python train.py --dataset="capsule endoscopy frames (Kvasir-Capsule)" --train_examples=42238 --encoder_norm_position="pre"
Rows from block 2 of the encoder, named by matrix and row number. Rows with one number belong to one attention dimension. Each number is 500 + 25 x the weight over its row's rms, rounded and kept within 0 to 999. All counts start at 0. Numbers have three digits each. After the name is the row's rms in percent of the matrix's.
# q: attention query (encoder.blocks.2.attn.q.weight, 192x192), inputs 96-191
# k: attention key (encoder.blocks.2.attn.k.weight, 192x192), inputs 96-191
q.38 109:500481500500512524500538500469538500500500546500458462500500500500489512500485478500500531500493529522500500500451500509500500500500486500539536468500500500500500500548497500453500500537427500500500500540500500500500525573500500500500500518500500500500500537500500465464500500500500470500
q.39 102:500500500432500553529500500488500476500486500530500500500500500500500500500500500500500543500500564556500500560500500500500500484500500500500500481500500500500500500558464500462500447500530478500575500517500500500500500500465500500489500500500552500500500500500523500521500500616501500500
q.40 129:500460483551500500517500527461500500500483500500500500500500500516473500500465500500500539500500500434500522500573505470460500500500500512564527500500500544472543541500500542512436500528467466538500500500556500500463500469500487436500500555523500529500500500500500434500500474500500487568
q.41 108:500530529438500500486500500509500500481536500500500500500512462500500539473536500560500443476500500548500481449473469459500500500542500500500500547500500443500484500471500471500500500430500500500500500402485500500500500480500548544537481500500500500500530489538500500537500542500500500500
q.42 089:500500500500500500500500500500500500500500476500500536447475500500500500500500540422500500500500500500527500500500500514500500500516500500446500528500500500489500500500500500526500538500535500542539461500500500500546500500500482500500500431500500500500500536500500535500500500458500500500
q.43 079:500445500500500500500500500500500500542500500500474500500500500500500500500549500500553500500500500500467559540500500500500500500500500531500500451500475538500551500500500500466500500500469500500442547500535500500500554500500500500500500500500467500500500500471438460423500500530500500500
q.44 102:500500500500500500500500500500458500500500500500500500500500438483553444500500500500494422500500470500500500500500453466500500500500538500500500500500434500500500500500500510434500500500500500450500500520500539500500519500500568607445500500500382500500465500474500500500500500500500500500
q.45 072:500500500500500500500500500417500500500500592500500500500500500500500558500451500534500540500500500500500500500500500500500500500500482473607500500500500500516477500500500414454500500500441500563500560500500545500500500500500500450500500500500500500500500406546475500500500489586500500486
q.46 122:453500500500500516454437467518500500558559500568534500500500548500529500536500500466500500500525500500500500565500500500500500500500500500440500514517500500500425428480502486522558538432500500500536500500500512511500459500500500500500500500500500500500500500500584507525542541500500529438
q.47 099:558500500519500500500522500500536500500500500500500500500447500500458483500500500500500500500466500500500500466500451471500500440500500544500500500457542500500434550456520514500500500500500500500471476464575500500500500500500491500526500500500500500500500500500500500500500500500500500515
q.48 087:500500500500500500563500500459500500500500569500500500500500500471500500500500500500481500500500500500500500500446472559500567456530455500500500500500500500500500500500500472500410500500500500500500500529500500500509500500500531500449500500500500504500500500500500500500500500542500500500
q.49 126:500500500461500500477459500557436500442574500500500500500500500435500500461500537500525483500531500566500452500484500500500500500500500453436500543500500500528446500463500500562520543445531500500500500500500500511537500500500500500500500454500500500484538500500500500500500500500500491452
q.50 101:416505500500539543542500500544474500500500447500500500500500586500500500500500500524500544500500500450449500500525500500500500492500500500500489500547500500476500469500500452500500500525500500500500500500500500500500500500500500446500500500500478552567500553500500500500500500500500456500
q.51 070:500500500500500500500500500500500500500500581500443500413500470500500550500500500566500500500440500500500500500500500500500500535500545500500500500384500500455500500500500500458500538500500500551500500550500500500500500500500500572465500500500500500500471500500500500500432500500500503500
q.52 107:500500500500500555540500435487500500529458500500459500500500563500500500564493500500500500500500500500500500500500539536500500473500466500551500500500500500500500438500500500473483484533500500509545530500500500542465500500500500467500500570439500573500465500500500500536500468500500473500
q.53 102:500467500500535500500500500500500500500540500568500500500500500500500500496500536487500500500500500500500500536500500418500500500500466459500500500500478500479500500500441500536500500500595479565554450495500500500500500500500500460518500500500500500500500500500513526500500500500574500500
q.54 119:500500464485500500500500500459500500500500471427469479500483500500500500542500489500500492500500500500500500555472534539460465500458500500500500459546500536471500500500487457500500500551500561475500500530500500500500525543500500500478500531432455518500495500500520466453500500547500500475
q.55 112:500500490544500500545500500472541500519500548500500500500500538500500500570500478500500585500500500461460467500500500500500500500489500500566500473512546500500500466500492500500500474500447500526500500531547500500515500500500548478545500530500500500500541500482455460500500500500500491547
q.56 091:500500500500524500500443500500500530500500500500563500477500500568500500500500500452500516534500500500500500500500500500472500500556500500500522500500500500500500500500457434553500500500598458500500500500500500549500500500428500500471500500500500530500500550500500591500500500483500524500
q.57 096:463500500557500500500460458437454500500500500500472500500570500500500500500500500458500500500500500500477569500500513558500479500500500500500526471500500534537500500500500500500500500500500500500500534581470520500500500500422500500464535500500500500500500500500465500458445500548577500500
q.58 103:477500537500538500536500500500500448500500500552472500500500533500500500500500500500500525500544522500500465455500500500500500500516477472500505500500500500500500469413500466500500464500555486500500533500500517519500500500467500428518500500520556500500500530500500500569522500500539500500
q.59 101:500462500587500500425500500554500500500536500500500500500500457500500549460500500500500472500500500500500500500500500500539465500500583500500467500500577500552500577440519500528530521456500500500500500500510500468500500500500500500500534457500500500453500500502500500500500500500500551455
q.60 106:500500463500487500494500500500500500456500457500560452500500500500549459500500472500500500500500500500445512500532500535494461500465525500500500500500500549473542500570471500500500500545533500465500500500460500500481500500500500500500500546435543500500500500500500500487500500500571500471
q.61 099:500500464500500500431500500500440500500500455500538467538461500468572500500500556414540471500535500500500500545500544500500439500500500500425478500500490563500500500539500423534500500500556521500500483457500500500500500500500500468534500500500500479500500500500539500500500500500500500476
q.62 066:500453500546500500500500500500500500500500523500500500500500516498500532500500500500500500530500500500584533520500500500500500500500466500500460500500514500500500500500500500500500500500463500500500500528500500500500500500500500500500487500561460500500500521500500500539500441500500593500
q.63 088:500500500422500475459500485500500459500500426526500500500500500500500457500585525500500500419444539543500522528500500500500500500500500500500500500418500500471500500500456500408500500500500500500500500457500500529500462500478451500500500500500500500554500500500500500500500500500527500467
q.64 087:500500500500460500500500500500558500500500443500500500500554527536500500500500500500500500500622500500469466500500500532500492500471524500500500500500500577486500548500500500500500500541500500500500524500515569500500500500511500500500500500500500500500458500500589500464500462500500500522
q.65 085:500500500500500500500500562500537500582500500500516474544500529500492500557500500500500528500500510500414500500500541500532500500455480500570500466552500500500500500500455500500500478500500500500500500500557500454500500501520457500500500500500500500477500489500500466467500435500574500500
q.66 100:500500554500500446500500500543500465500500500500500500500500451567500457500500500472500500500500422500500492493500500500517500504542540490500500500500500500505500500431500500500517500473597500500500492544500525500500500488527500500500515471500512500500500500500442568500500500471500459479
q.67 147:500500500500520500526500485429546500500451539500500500479500500524500482500500500500415500532460509500500511500518500500470500523500543534561500465498500500500500500500500507451500500532500493500500515559500495500526500500464500500464500529477500500498486500447534466500447500537519500510
q.68 092:500526500530500535500500500500536500500459500500453500500500525500500500542500500500500500500508460500500501454500500543500500500500500536575500500563500537500500500500548433500380500500500500500500500500500549500462500500500500500500500524500542561447468500500500477500500486574500413500
q.69 113:500486500500524500500500437469500500576500500500616500500427560530478500525500463500500500500484500473500500539500527491500517500500442500500500466500500500500517421530500498500500500500500500500463500453435500575536500500500532506500500552500500500500500500500500500465500500500500500500
q.70 102:473500500500500500500500530547500500500500465500500500500500500500500459500500500446537500469564471500500500463500500477525500500500500500517450500500500500556500518500500500500500500500556500500559500500565500500500500500500500465507500500576500527500541541500500500500563500500500500460
q.71 104:588537500500500500500500500500500500459500500500500520482500500500500418500500500556500500500500500500500500515500475500500534486524540515500467527500500500500522582594500500435500500500481500500500500457550500500500456500470541500500460513500463500500500463500500540486500529500500500500
q.72 077:500500500500500500500500500500500443500568500500553500500555500500460500500500500500460500500500500500500500500500500433500500500500477500533500500512500500622500500500500500500500500500500500500500500500500500500500519500500500500459500500529500500445500500500438548500529476500500500500
q.73 108:500500500572500547535500483473500500500500500500500477500464500500500500500445450500523500500500500500538500475520527500494500500500500500520512479550500548500500500500500442500500461500500500481500500500500516538500500500518500482461500500500537574500443500500500500500505459500500436545
q.74 105:500558459500487500500500500543500500500534500500432451500439500500585497500500464500500500575526500500460500500500536500500436500454500489500500500548554500500500500500500500543500500500500556461500441500500500500500500500500500500500500506500500500500553511500500463500500500500551418500
q.75 126:517500541448500500500500500484500500468462500467476547500500454500500500500545500500461431526500500500573549500500444466500517500500500541500477500500500500500449500500500523500500500500500500500500500500500468464500474525500500574500490500500500468500500473500500500500500520500469455500
q.76 072:500500500500500500500500500500422500480500500500500500545500500500500500540437500500500500500500500450500500500500500500500500444500500500500500500500500500457462500500500593500500500500500500500500440500463500500500500530500500500500500542463500500500500500500500500500500500500466576500
q.77 091:500500500500500593500500500456500500500500500440500500500473528470437500500500481534500535500500500453500500500546500500500500480500450559602500500500500500500500500542500500500500496500446500500447500500556500500500500556500500500500500500536500524500500500500500495500500473500500500500
q.78 067:500500500500500500500500500500465500500502500500500500500500496500522500500500500450445461566500508500500543469500500441433500414500500549500500500500500500500500500500500500500500500500576500439500500500519500416500500500500533500500500442500500500463500500500500500500500500500500489562
q.79 081:414500500500500500500500427416454500500500442500500500449500500500500500450500446500500500500500477500500500500488500521500500500500500500500500500500443500500500500500500500500500500500500500500500500551446500553500500500485470524432500500500500500559500500500500500500500500500500500500
q.80 106:500537500500500500500549447500500542500500553500500500500494500461500500500500500525456500500500500476500468500500500537528500500576500500522500500466500500442523500500500500437500437500500500500476500500500500500532500500500500500500500542500500500456500500480500500534488500559500453500
q.81 088:439500500500571500500500500500500500540500488500540500500500558500500500500500500500500500500500500500500500555500537594500500500500461521500500478500471500455500500500500500500500500579453500500414500500489481500500528538500500483500500486438470500500500500500500500425500500446588500500
q.82 106:446500514500429500500500500500500500528536506545532500500495500500476500556535500500519541500479516500500472578500500500540500533500500500451500500500500457500500500500500500521515500483449484500500553500486500500500500488500500500538500446508500500500500500551500513500563500500506500500
q.83 085:500500500500500535500500500470500531500500440500500500500428500467549500500500500500561500547470446438500500500500500500483500455500500500500500500541500500500500500500502459500500500500500475500500500534500500500486464500474500500500554500517500500500500500436500500500524500562500500472
q.84 094:500500500500500543453500500500500500500500476500465500469500491500500500500500539500500468500526424500500500500500478451500500500500541440473500526500467500571442523500500500482574566447574500500561500500500500453466500444500533515463500471500500457500540500500500500500512541448500500500
q.85 085:500500500500500500500500500500500500500500500515500479500513500500520500500471555500500511448439519500435500500500500456500500500500500500500500500500500500500500500572500500500500448500500500500500500500500528500500500500500500500500541561500500559500500500416546500500439500587602500500
q.86 113:500500500500500500533500472500500500500500455500612468500500500540500500500500478500500550500500500511421500500500548564500500500462500500541488467557500500500512500500450500500500426549500500500500513500500500500500500528500471462500500537500500500483500500462500500500500454500518500516
q.87 092:500534500500537500500500461500500500500500530500532500500500500500500500500500500500500500500500436500500500500500500482500533500555535500523500500500500500500500500500545500534446500500500500500500500500446552500473465500500569500500457500557500581500500500500500500500500500532500450500
q.88 090:412500500500500500500500417500477500552500458500500500500500500500500500500470500445500500500500450415500500536470500500444472500500500500438570500527500500500500500598500500500500500535500500500500500500448500576500500500461500460500500500444500553543500500441500500500463500500500500500
q.89 108:500580500500500524476500500500500500500556500510500500500500516453545507500500423551500500500554500500500500500432500500500500449500500500500500500500500500500500500500500500500534585462500500500500528500513468500500500552457500500500500455500427500500500544500500500500557500543500534500
q.90 100:525500500500500500500500539500500500500500513500500510500500500500481500542475500463525581500500500475500500500578527500500500552500500500592500500500547494547500463500519500554441456500500500500500500500542500500550500500500500422500500573500570500500500500500500500500500500500500500500
q.91 093:500500500466500500500552500419500500500470500500500522449500401529500466500554500500500526500500500466500528500500500500488539564500536528500551500500500500500576500500500457409500500528500500500512500552500500508500500500497522500437470500500473538500491500457500500500500500522500500518
q.92 121:500500500500500500561530462457500500500421500500493500457500500572500500500500455500534500500500500500500500500460500544460510500500500500500500500500438500500500500487427500500500500538500470500500500531500500579500500500446500500469500560500500538545434500500500500500500500500492466552
q.93 105:500500452455500470500479599500500500500500500481454446500500500500476542541503500500500500412500500533500500463500567500500442500480500500500536500500464500500500468546500500500500500500500514500500500447500550500508500500554500500531500526490500500500500500517500455500495432500472465500
q.94 078:500500500500538500500500500444500500500500500500520500475576500515500395500500500452500500500500493500500570500500453500500565500540500500500500500456500466455570500469500500500500500500500443500500500534500500500500500461500500530438522467500500500500500455500500545500500500500500500500
q.95 138:500500500500500500464464539521500462500546459543500500532514500500500576500500532456500500414500500467436500500500500443500459500500500483500500500500526500538500460500500488527564500465511500500551500455500500500500500500500500466543540457500511473500527500522477500500524500500483528464
q.96 119:500472500484500529500568500457500559500500500500563500500473546500500539500535500500541544500500500500451500500500500500471500500476469532560539456553500500500500450500500500500470500559500500501500574500500535570500501500500500437500500500500500500500500500528476500477500437500500500500
q.97 100:500577500500500500447491500476464554500500500500431500500500438506500500500500500500500462500500500500500500500479500500465462500500500500500500500500500500500455500537500500500500500500500481500500500500500500500500500534386500538500500500519500500500500500500500500500500500500500508500
q.98 079:500546500552500500500500500500500500559500557565500500500500500500443544500500500472500463500500500500500500500559563500500500500500500500500500500543500500541500500500500500541500500443500500500500542500500529531500500500500500405453420548500500500500500565500500500500500432500500473500
q.99 131:482500500500500536529526500500539550535500460500500500500500539500500500500500462542500526500500500500500500413593500500500500487481500500558458478500500525500547500500500500500468500500500509500476519488521565500500500500539500469500500590500500552500460500500513467500500482500465500545
q.100 050:500500500500500403500500500500500500500500500472541500500500500500500500518500500500500500500500500500548500500500500500500500500500500500580571500604500500500500500500500500500500500500500500500500500616500500500500500500515500500500500500500500382500500500512500500500555500500500422500
q.101 070:500500500500500544549500460500500500500500550500500551500500500500500500473500500500500500500500500500561500500500433536500566500576500500500500500438500500426500500500474500500471500500500500500465500500579506500500500500500500500500433485500500500500500500536541500500500538500477500500
q.102 104:500500500500500500543500493500500512500491459500500500500564500558523450500500500500500558530500500500457500500603500500500500500500500500500500474500500577500549549536495500480500500524500500543517500500483500500500500500500500449500500524500500528500480500500500500500500471500500500500
q.103 102:500522500500500500500500500500500500509500500500500545546420439500533500500500575512452500500500517500500500500437500463500500500554500500500500500500527500500500500500500500500500500500500500500524444539500500500515500500500453500500500435500500500500500500500467500500500489598500483500
q.104 081:479500461500562500500472500500500479500466500500500500500500500500500500500548500500500500500500446500500500500551500543500500500500500579500500434500500500500500500500500441500437500571500500500500531523500500529500500500500546500469500500500500500500500500500481500500500449500500500500
q.105 106:500500500500500500500538500500500500464472500500425511500594500537462500500500484450500500500446500465500500500500500496429500457500457524500500500476500500450500500511547500500429531500572445500500500500500466500526500500500500500500500500500500500500500500500500500500500500395475518500
k.38 106:500452500436500543529500500500513497500500500561500500500559500500500447500541500500500500500500528500522538500500500500500500500500500500500461434500458552500500500474500500442500500500500463500500500500567500500500500500500476500500500500545470500500462500500500500500500500568500458530
k.39 117:500500467500533500543505500500500500522556555540500462500500500500500500500500544557500542486466531493551505500500500525500500500500500462531500500500486500471500449500500526500500500500476500500525524500470475500500500500500433500534500500508500500538500540500500466556500500476500543500
k.40 103:500500500500500500520500500427535500500434500500500500456500500500500500500500445520523500500500500456500541500471500500500500457500462500529559500500500500500500500500500571459500500520500500529500500566500500500435433500500500500442500500500500500500461500500500455574500500572500500538
k.41 104:415500500500500538500500500500500568500557500500500500500460530457534528500500444500500500500500500500532500538538500480500502500500500549505500500500434500500500500500500500484500500434500500500500500412500500500500500454500500500500500500500500500500500500500500540500500538500500500500
k.42 097:531500495500500459500474500500500464500511500511500500500500500454500500469500576500449500500520502500466500500529483484531500445500500428461500535512529500500448500450500500500500500500500500540500438500500500474500500500500500447532500477500500500500542515500523500535500542500565500500
k.43 085:500471500500540500500500435500455433493500475500500500484500500500500563500500570500500538500474462500500543553500500576475500500459500500500500500460473500500520517500472426500500500500500500500500500542473535500500532500500500500500500555500500500500500500500406500500434500500500500482
k.44 092:500500500500500462488500500500500410500500500423500510500500412534500500500500500511500500500473500570540500470500500500500500500500543500474500546487500474500500460500435500500518500500558500500500500500446500500573500500500500521500444500439500500500500500526500500542500500500529500500
k.45 084:500500432500500500515539500461500500500500548500500500500500500500500500500500500500500500500500543500563500582500563476474500500515425528500500500500500444500500483500500561500500500500500417553500561457500485500500459500500500500500463500500524500500484500500500500500500500566500500517
k.46 135:500526490500461467500500500578500500500532550500492500548509548500500500538457500500500517500522470494465427500500500532500500500500500464500500552500500500500473500543519500500528500500500555500436500458500467500500500500500540480547500500500500500500500500457534500500467500500500525472
k.47 119:500481500500500500500500500500563500554500500500500500561480500500500500500500500482500466451500500500500492500500500540500500500458500500537500464500462500585500500500500500423500500500478500494500458500500511500500500546500500500500457456500500470500500500500500500500533449552500500500
k.48 096:500500500500500500500609500452542500500500580500500500500547500500500561421500500500500500500500594500560500500500445426500500500537500454500500500500500435500500500500500537500500500469500500500524500500500500484500500500470500500500480500500500419500500542500500500500500500500423500500
k.49 104:500470519500495500462431500500500445500576530500500500549541500447500500500500500500472500500500500500500482500500459436513450521500500500500500537500500422500500481500500535500517500439553500500500500500471500468532500500500500500530528460500477465500500500461500500500500500500500526500
k.50 081:500500544500500500530500500500491547500500500500500500500500563512500500574500500500500550500500447402476461447500500500500500500457466500500500500500500545500500500500500500500500466536579522500500500500550406500500500500535500500500500500424500500500500500500500500500500500466500500500
k.51 087:522500500429500500465500500475500500500500500500500500500500500500470500500500526546483500500500500500511500500581500500486500500500500500500500500446492500500500500500500500500500500500425478511500500424500500500500417456500500500500483500500495498533453500500500500534473500500500500500
k.52 113:500500500500547500521567530500500500500446500500531500500500533536500500530500500500500535500455500500460500500500523494463557500529469542537500462525500500500500444500500500540500472533500500500500555500500500476500500544500513500500500548469533564500483500500500464500500500500500500560
k.53 090:541500500500500500500465461500500500500526529500562500500500613500500543500452584500500500454500500500500500574500500500500500500500481458500500556500536500500500500500500500500500500456500530500500500500500429500500500500500500500500572500500500500500500500500500500500500550500554500500
k.54 123:531500500500500500500500498500500500500500500500500484500527500556500500534500518500500500531509500500517526474500500500500500514500519500500500500500443500500500467500500500472500452533500537500500493514500500459500500500484500535500458597442500553500463500500457463500456500500500500500
k.55 121:490500500500541500572500429465500500500444500500462500500500527518492500500500494500500565500454464460500500500500500500500539536500500500542500425500500568500500500500500500500496500557500500500500507500470500530500520531500500500500500500500500571500506500446500431500500471500500500529
k.56 090:585522500517500500453500500500500500500500500500500500529500434500530546527500500500500500500500500500500500500528500500500500448552500479435470556500556500567500500517533500500500500500500500500500500500500500500500500500500500461500500500500500535500500500500500500500500500500517500500
k.57 093:500500398559500510500500500490500500500500500500500500500500500523500500500500500500500500500500500500560553500454500467500500574559500500500500484500482500500500469500500442500500500526500500422602500583500500462500500500500500500500500500500485500500492500500500500466500500500500500500
k.58 070:500500500500500500500543500500510519527477469500513500500500500500500500500500500459500500500500556500500500500500500500500550500577500500500500500500500500500500500500500526500434447500563500500500500500585426468518455500500500500500561545500500500500473500500500500500500500500500500500
k.59 095:500500500500469500470450500559500483500517500500500500500459500500565500500500500500500500500500450500500433500500500545513471500500579500500500509500500554568500500500500424500500500500500581500500415500550500500500500500500500462500500487565500500500521500476500458500500500500500442467
k.60 096:500528500500500453468500500500500450559500500481500460450589500557522476500500533500500446500500500500500500500458500500500500500500502455500461500481500504500500500500500456500500485500500500500500500500500500500500537455464500500500500500500500575500500500438500500500500500500568500474
k.61 118:461563500500479500500500500557485500500500500500500445500500513431500500500433500500500439542500500500500500500500500547535500500500500457426500559500538500500500470500500459500500500500500573500500500500500500500500541500500500500500540500510500500458567500500500550500483500500527500473
k.62 075:500500500479494500500500555500500500500500500500500500539444500500500500553455500500500500500500500500447500500500500500500500500500500500500500500500568500483500546500500500558488500500500500618500432464501500500443500500559500438500500500500452447438500533500500500500500500500500500524
k.63 083:500500500500500500500536500500500500500522500500529500500500500545500500500500553500500428500446500500465500500500500500523543500500500500500461500437458500500578500500500500406540500500500553500500561500500500500500500500500500500540500477500500500539500500500481500454500500500500500446
k.64 087:500500472500500460500500500474445471500500500500500500500500500482543500500504500500500500500500452500500500500451480500500478500500510459500500500500454530500500500523532478531500561475411518500500500500459500576458500465461605440500500441562500500500524557500500500500500500500500540500
k.65 094:500500449466500500500500500443500448500500500502495500500500500500521500500500500482500535500500500500500500472500517517500500500505500500500500500500500524500500500500500500546500500500500500500515500500500500522476500500500500433500500500566500500500524531441500430515500435500545500535
k.66 076:531492571500500416500500500524500500500500500481500448500439466500500454500500500500500459500500458500500546532442500500476500525500520570500500500500500545500435500500427500500574485494545500500456456530500500500500500535500500500412500500505500500492500500500500522500500500500500500500
k.67 126:500500500495500517549500426455516500500459500500500500454500500478500500463500500531500500500506500454500536500528500466489537500500500500540500463500467516523500476549500449500500500512500471500500530500500500500500500500500500500485500500500500500541459476500478442500500500500500500506
k.68 092:500500458500553558584500500500500500500500500561500500500500500500500500533500500500464500500500565500500574500500500500500500500500494500500500459521500492500500500468500539500500500500500500554500500526500500500500500500500500500436542500500500500500500500500500500538500500500542484500
k.69 087:424500500500500500500500500561500549500500500500429500500500500500500500500455500500500446571457500500500500500500500500532500568500500500500579500500500511500500500500500500500536500500500500500500526524435500500500500500502500494500500469500500500500500500500500500500454500458546500500
k.70 086:500500520500500500470500489535474473500552500500500427500500500438500500500500500500500500500500500500500500500436500500500485500500500500500458500500539500574454500500500500500500503456536500500500460547500500500540500545500500500500500500500500500500542500520500559500500502500517500500
k.71 101:500500500500500500500500537500500500500500500530500500469399500500500500500500439500467500468500500500545500500525500500484500500549500500500510500500521500500500500500574525500500500500500500500462523500500441500557500557500479500500500500500500500500500510448542500532500500500500500500
k.72 077:467500500566577500500500540500500477468500500541500500500500567447500500500436500500500500500500485500500500491500534500500500500500500500500500500563500525552429500500500500539500500451533500500500500568500500500500500500549500471556500500525500500500500500500500500537500547500500469500
k.73 087:500500472552556500550500500500500459500500471500544500500500500500491500500500500500479500500500500500500500500500500416513440500500500500500500470533556500500500500470500500500500500500500500500541562545500500500500500500441500500500562500500569500500500548476500500500500500500534500500
k.74 109:500500500511500500500500500500500486500500500445500444500500500500500500500500500500514500563547568500500491500530500500500500500500552500494500500500541500453500533500498500500500507469500500500483459521500500500500500500500500500500565500533454500428500520500500500500500500500500466500
k.75 097:519500553500560476500500536500500522500500500500500535453487500500500500500562500500500450500500500500500546500500500463476500500500500500449500500454445473451500524542516500500500500500500458500500500500500415500553500500500500542500500500500500500500500458500500500500500527500500506562
k.76 081:500465500500500468500546500500544500500500500500459500483500500500500500500500500528459500500500500500500500500500443566467500521500500500500562500500500500459500500545500500500500500500500500570500500500462500500500547458508500500500500515500500500500500500432500500500424500447529588435
k.77 103:474500500500541500500500500463500500500500540550500500500500542500453500500464500500500523424500574500560490423534500500500500500500446500520500500555500455500500500447500500500500536500537500551500556500500500500500500500500500469500500500500529500509500540465500500557500500466500449506
k.78 098:524500591500500500527500500500500511463500500410500500500484500500500489500551500500500500568500447500500500500439504500448500500500556592500458500500500500500500500500478500500500500546500480500509500553500465500500500535500500500500500500471500500444500491570500500500490500500500500556
k.79 096:500500500500500500500500500502500500500457500500549500500500502500500500500480500493500500500500496458500534556500500500500500570500500500500560472500500470500500500500437500500500485553500458500500468527441429500536500479500500548500500500443555500539500500500427541483500500500554453500
k.80 113:500500500475500577500500500500500531500500500583500500500500500500491500500500500456500546479540538500500500500500500476500500500500500465500555500530473502500500500500500542500448500500500500500500500500500500526500513538551500500500500518500500500500500561500500477555500465500500428500
k.81 109:443500453500500500500500500500500500500534543500476528500559548500500537500500500500500500500500466500500530467500576500556538500483436500500487500500500423500500434500500500509500478500500500481500549426500528500500534500500500500550476500500500500500500500456500500500453463488500500500
k.82 122:467479500500445500438500500551471500500539500509513500525500500536463500500500500474500500457472500500500500507500523500549452500500500500500500550500500500500500500500524526500500500500500540500500500465509500531500543500526500500500500451500464458503542517500444500467500500500500540474
k.83 097:500500500500500544587457500500500500500500500500500500500500567439457500518500500500454500500500500500516500500500500469500500500500477500500500451500500500500498500500479527500522500500544500500540512529500500449500500511500450506500576500492500500500500500500500513500500500500604500500
k.84 084:500500554545448482500500500500460500500500500475500500500500500500500500491500500500500500500500432500500500500500434500500500500500500500475500529475500500500495500500480500500500554500500500500500500500500500428500500500500500528500500460448500443500500500557500504500500547500500500500
k.85 080:565500500418562500500500500500500444500500500500500500500440473480527500500500500500536500500500534500500508517500500500500500500500500500500500500500500503500500500500500500500500500500500500500500500508500566500500500500500500500500500549564442500500500500582500500500540500540519445500
k.86 120:459500458500528545534500500500500500500500500500500429500500500500500453500446500471500500511514500484500500500500571500500479500500500500519500460553500570500500500500500500500500451500500500500545500529500500500500500536500500461500486500580500500500487500439500500500500480500500500541
k.87 094:500500500504573500538500500500442500500500500544544500500500500500458500500432534500500520500500571500500500500500500500500500500500462500500500477500500500500500500461500527491500500500500500500500562500422421500500500500500500500500472500500500457567500500500500500500500500525552500500
k.88 086:408575500500418500500500457500500500513500500500500512500500503500500512493500500523520500539500462500500500500500500500500500500500500500500500500500458500500500460572500500500500500513500500500500500500415500496500528500500500509500500500500500500500474500500500552500496511500582528491
k.89 125:500561500552500500500500510574500500500500535500565500500500500472551500500451500500500437522500500524542500500500500500535500500500500427500500583537500500559426500488500500500500500430500500457500500500500500500500500500500550500500500500500500473530569530503500500500550500536500485500
k.90 098:500500500456500500500500500500500500500500500500533463500500500500500500562525500542500500408500572500500500500439500579500500500500500525500500500500500500500500500500500500500500500469500500500500500500505546526500500500500500500500500500500500500481500500500500532468500500500500500500
k.91 099:500500500500500500562500496500500500463446500500500500500471500500500500500503500500500558500500500500500548500500500500474500500500500513542578430500500500549500500527473471468500500558500500500500500568500464500518500500500500500500500508460500500572500500569461500500500500500500455500
k.92 118:500492470489525500519548500480500559500452500500564500485500500500500500500500500500500529500500476500500500510500500458476500520500500545500500465538476525500500500500477500485500487522500434500571500500500500563541500500500500527437500559500530500521473469500500500466500500500500472570
k.93 099:500500481500500463531500500480500481584500500438500500500500500500500500500500500500500500500500500500500500500465500500500500500458500446500500500453500499456532500500500500552500500500453500528537500500500500500452500390500500478500544495559500500500500500547500500500500500500500500500
k.94 083:500437500500500500500559500538484500465452445500526500500500500500500500500500541459462500500500443500500500500540500500500500555500500500483536485500500500556485500549500491500500444585517500500500500500496500500533500500500560500500387500467500500500500500528469500500482500457500500500
k.95 116:500533500547500500463445500500500483500544500487500500540500500500508500500500500500500500458500500500500500527500500463500455500500500500500456516500511500500459488500500500532526522416500500500500500500500528500466450500500500500543547447583460500500526500500500534524580507532500506456
k.96 099:500562500500500500500500500500507570554500500500500500500500521500500500424520449500545500500500500500442545500500535556500500500457500500500500432500500570500500500500500500500482460500500500500500573500508500500500484500500500500500500500557500531500500500500500500500500444500521500539
k.97 116:500500446500500500500500500500456500500500500500500459500500460539571500470484500500500461500500500500500552547420500500500436500554500475500500500597500500500437500500454500500500500500500493500500516500500500554500500500438500500500500500500452520500500500500500500545500500543500500449
k.98 096:500500478472528500500500500500500500500500500500500551500500500500500500456500425500500500478500495500500500500500500476415500500615500500500500500527500540500500500500587500531500500500455500500518524500500514533410500500500500500500500562531500585500500511500500500438500472500500500500
k.99 120:500453500500544525550500500469569568500441500500500500486500500500500500570494500500500500463500536492466500487576491500475568500500453523548500473500475500500500500541500500500500500500500500535442500500500500500500500500534532500500429593500538500534500500489500427454500500500457439536
k.100 056:500500500500500500543500500500500500500500500500500500500500467500500500500544500598500500500428500443558541480500500500500500351500500500579500500500500500500500500500582500500500500500500500500500538500500500500500500500500500553500500500500500534500478500500500500500457500500500493500
k.101 057:500500500500500500500500500500465500500500500500500500500500500500500500500500500500500500500500500422500500500500500500500500500416500551500500500500500500500500500500546500434500500594500500452457500500500500500488500500500500500458500441500500500500500500500500500500453500500500500500
k.102 092:500465500500500500500500500500535500439500528500454516500500458500500500500500500452469562509500500500438500500500500531500500505500500500500500500454551558500500500500500494500500500534500500500500390500555551500508500500500458500500500550500553422500500500500559437500475500520500500500
k.103 114:500533500533500500481500500500500500500500500500500500500500458523567500500500500518500500500475500500500500586500500463579460500512552500447500500500500565500500500500500500500500517462500500467500500582469500500500500500500500529500500455500399500500500500500500500500500500500500539500
k.104 080:500500500416567500560500500476559500500500532500500500500437500426471500500500500500500500500500500440500500445500500500500500550500500500500500466500564500500500500500500500500500432500441500575500540500500500500500500554442500500500500554519500500558500534500500500500500468512500500500
k.105 101:500500500500500439500500604500500500500500517535500500523500531500500500500500500447500500500549500529500500500500526500500500530500500500500500500568500471500500500500518455574500500500500587500500441500532500500500500500500500455500500500500500500500500500500528500500500500500500500500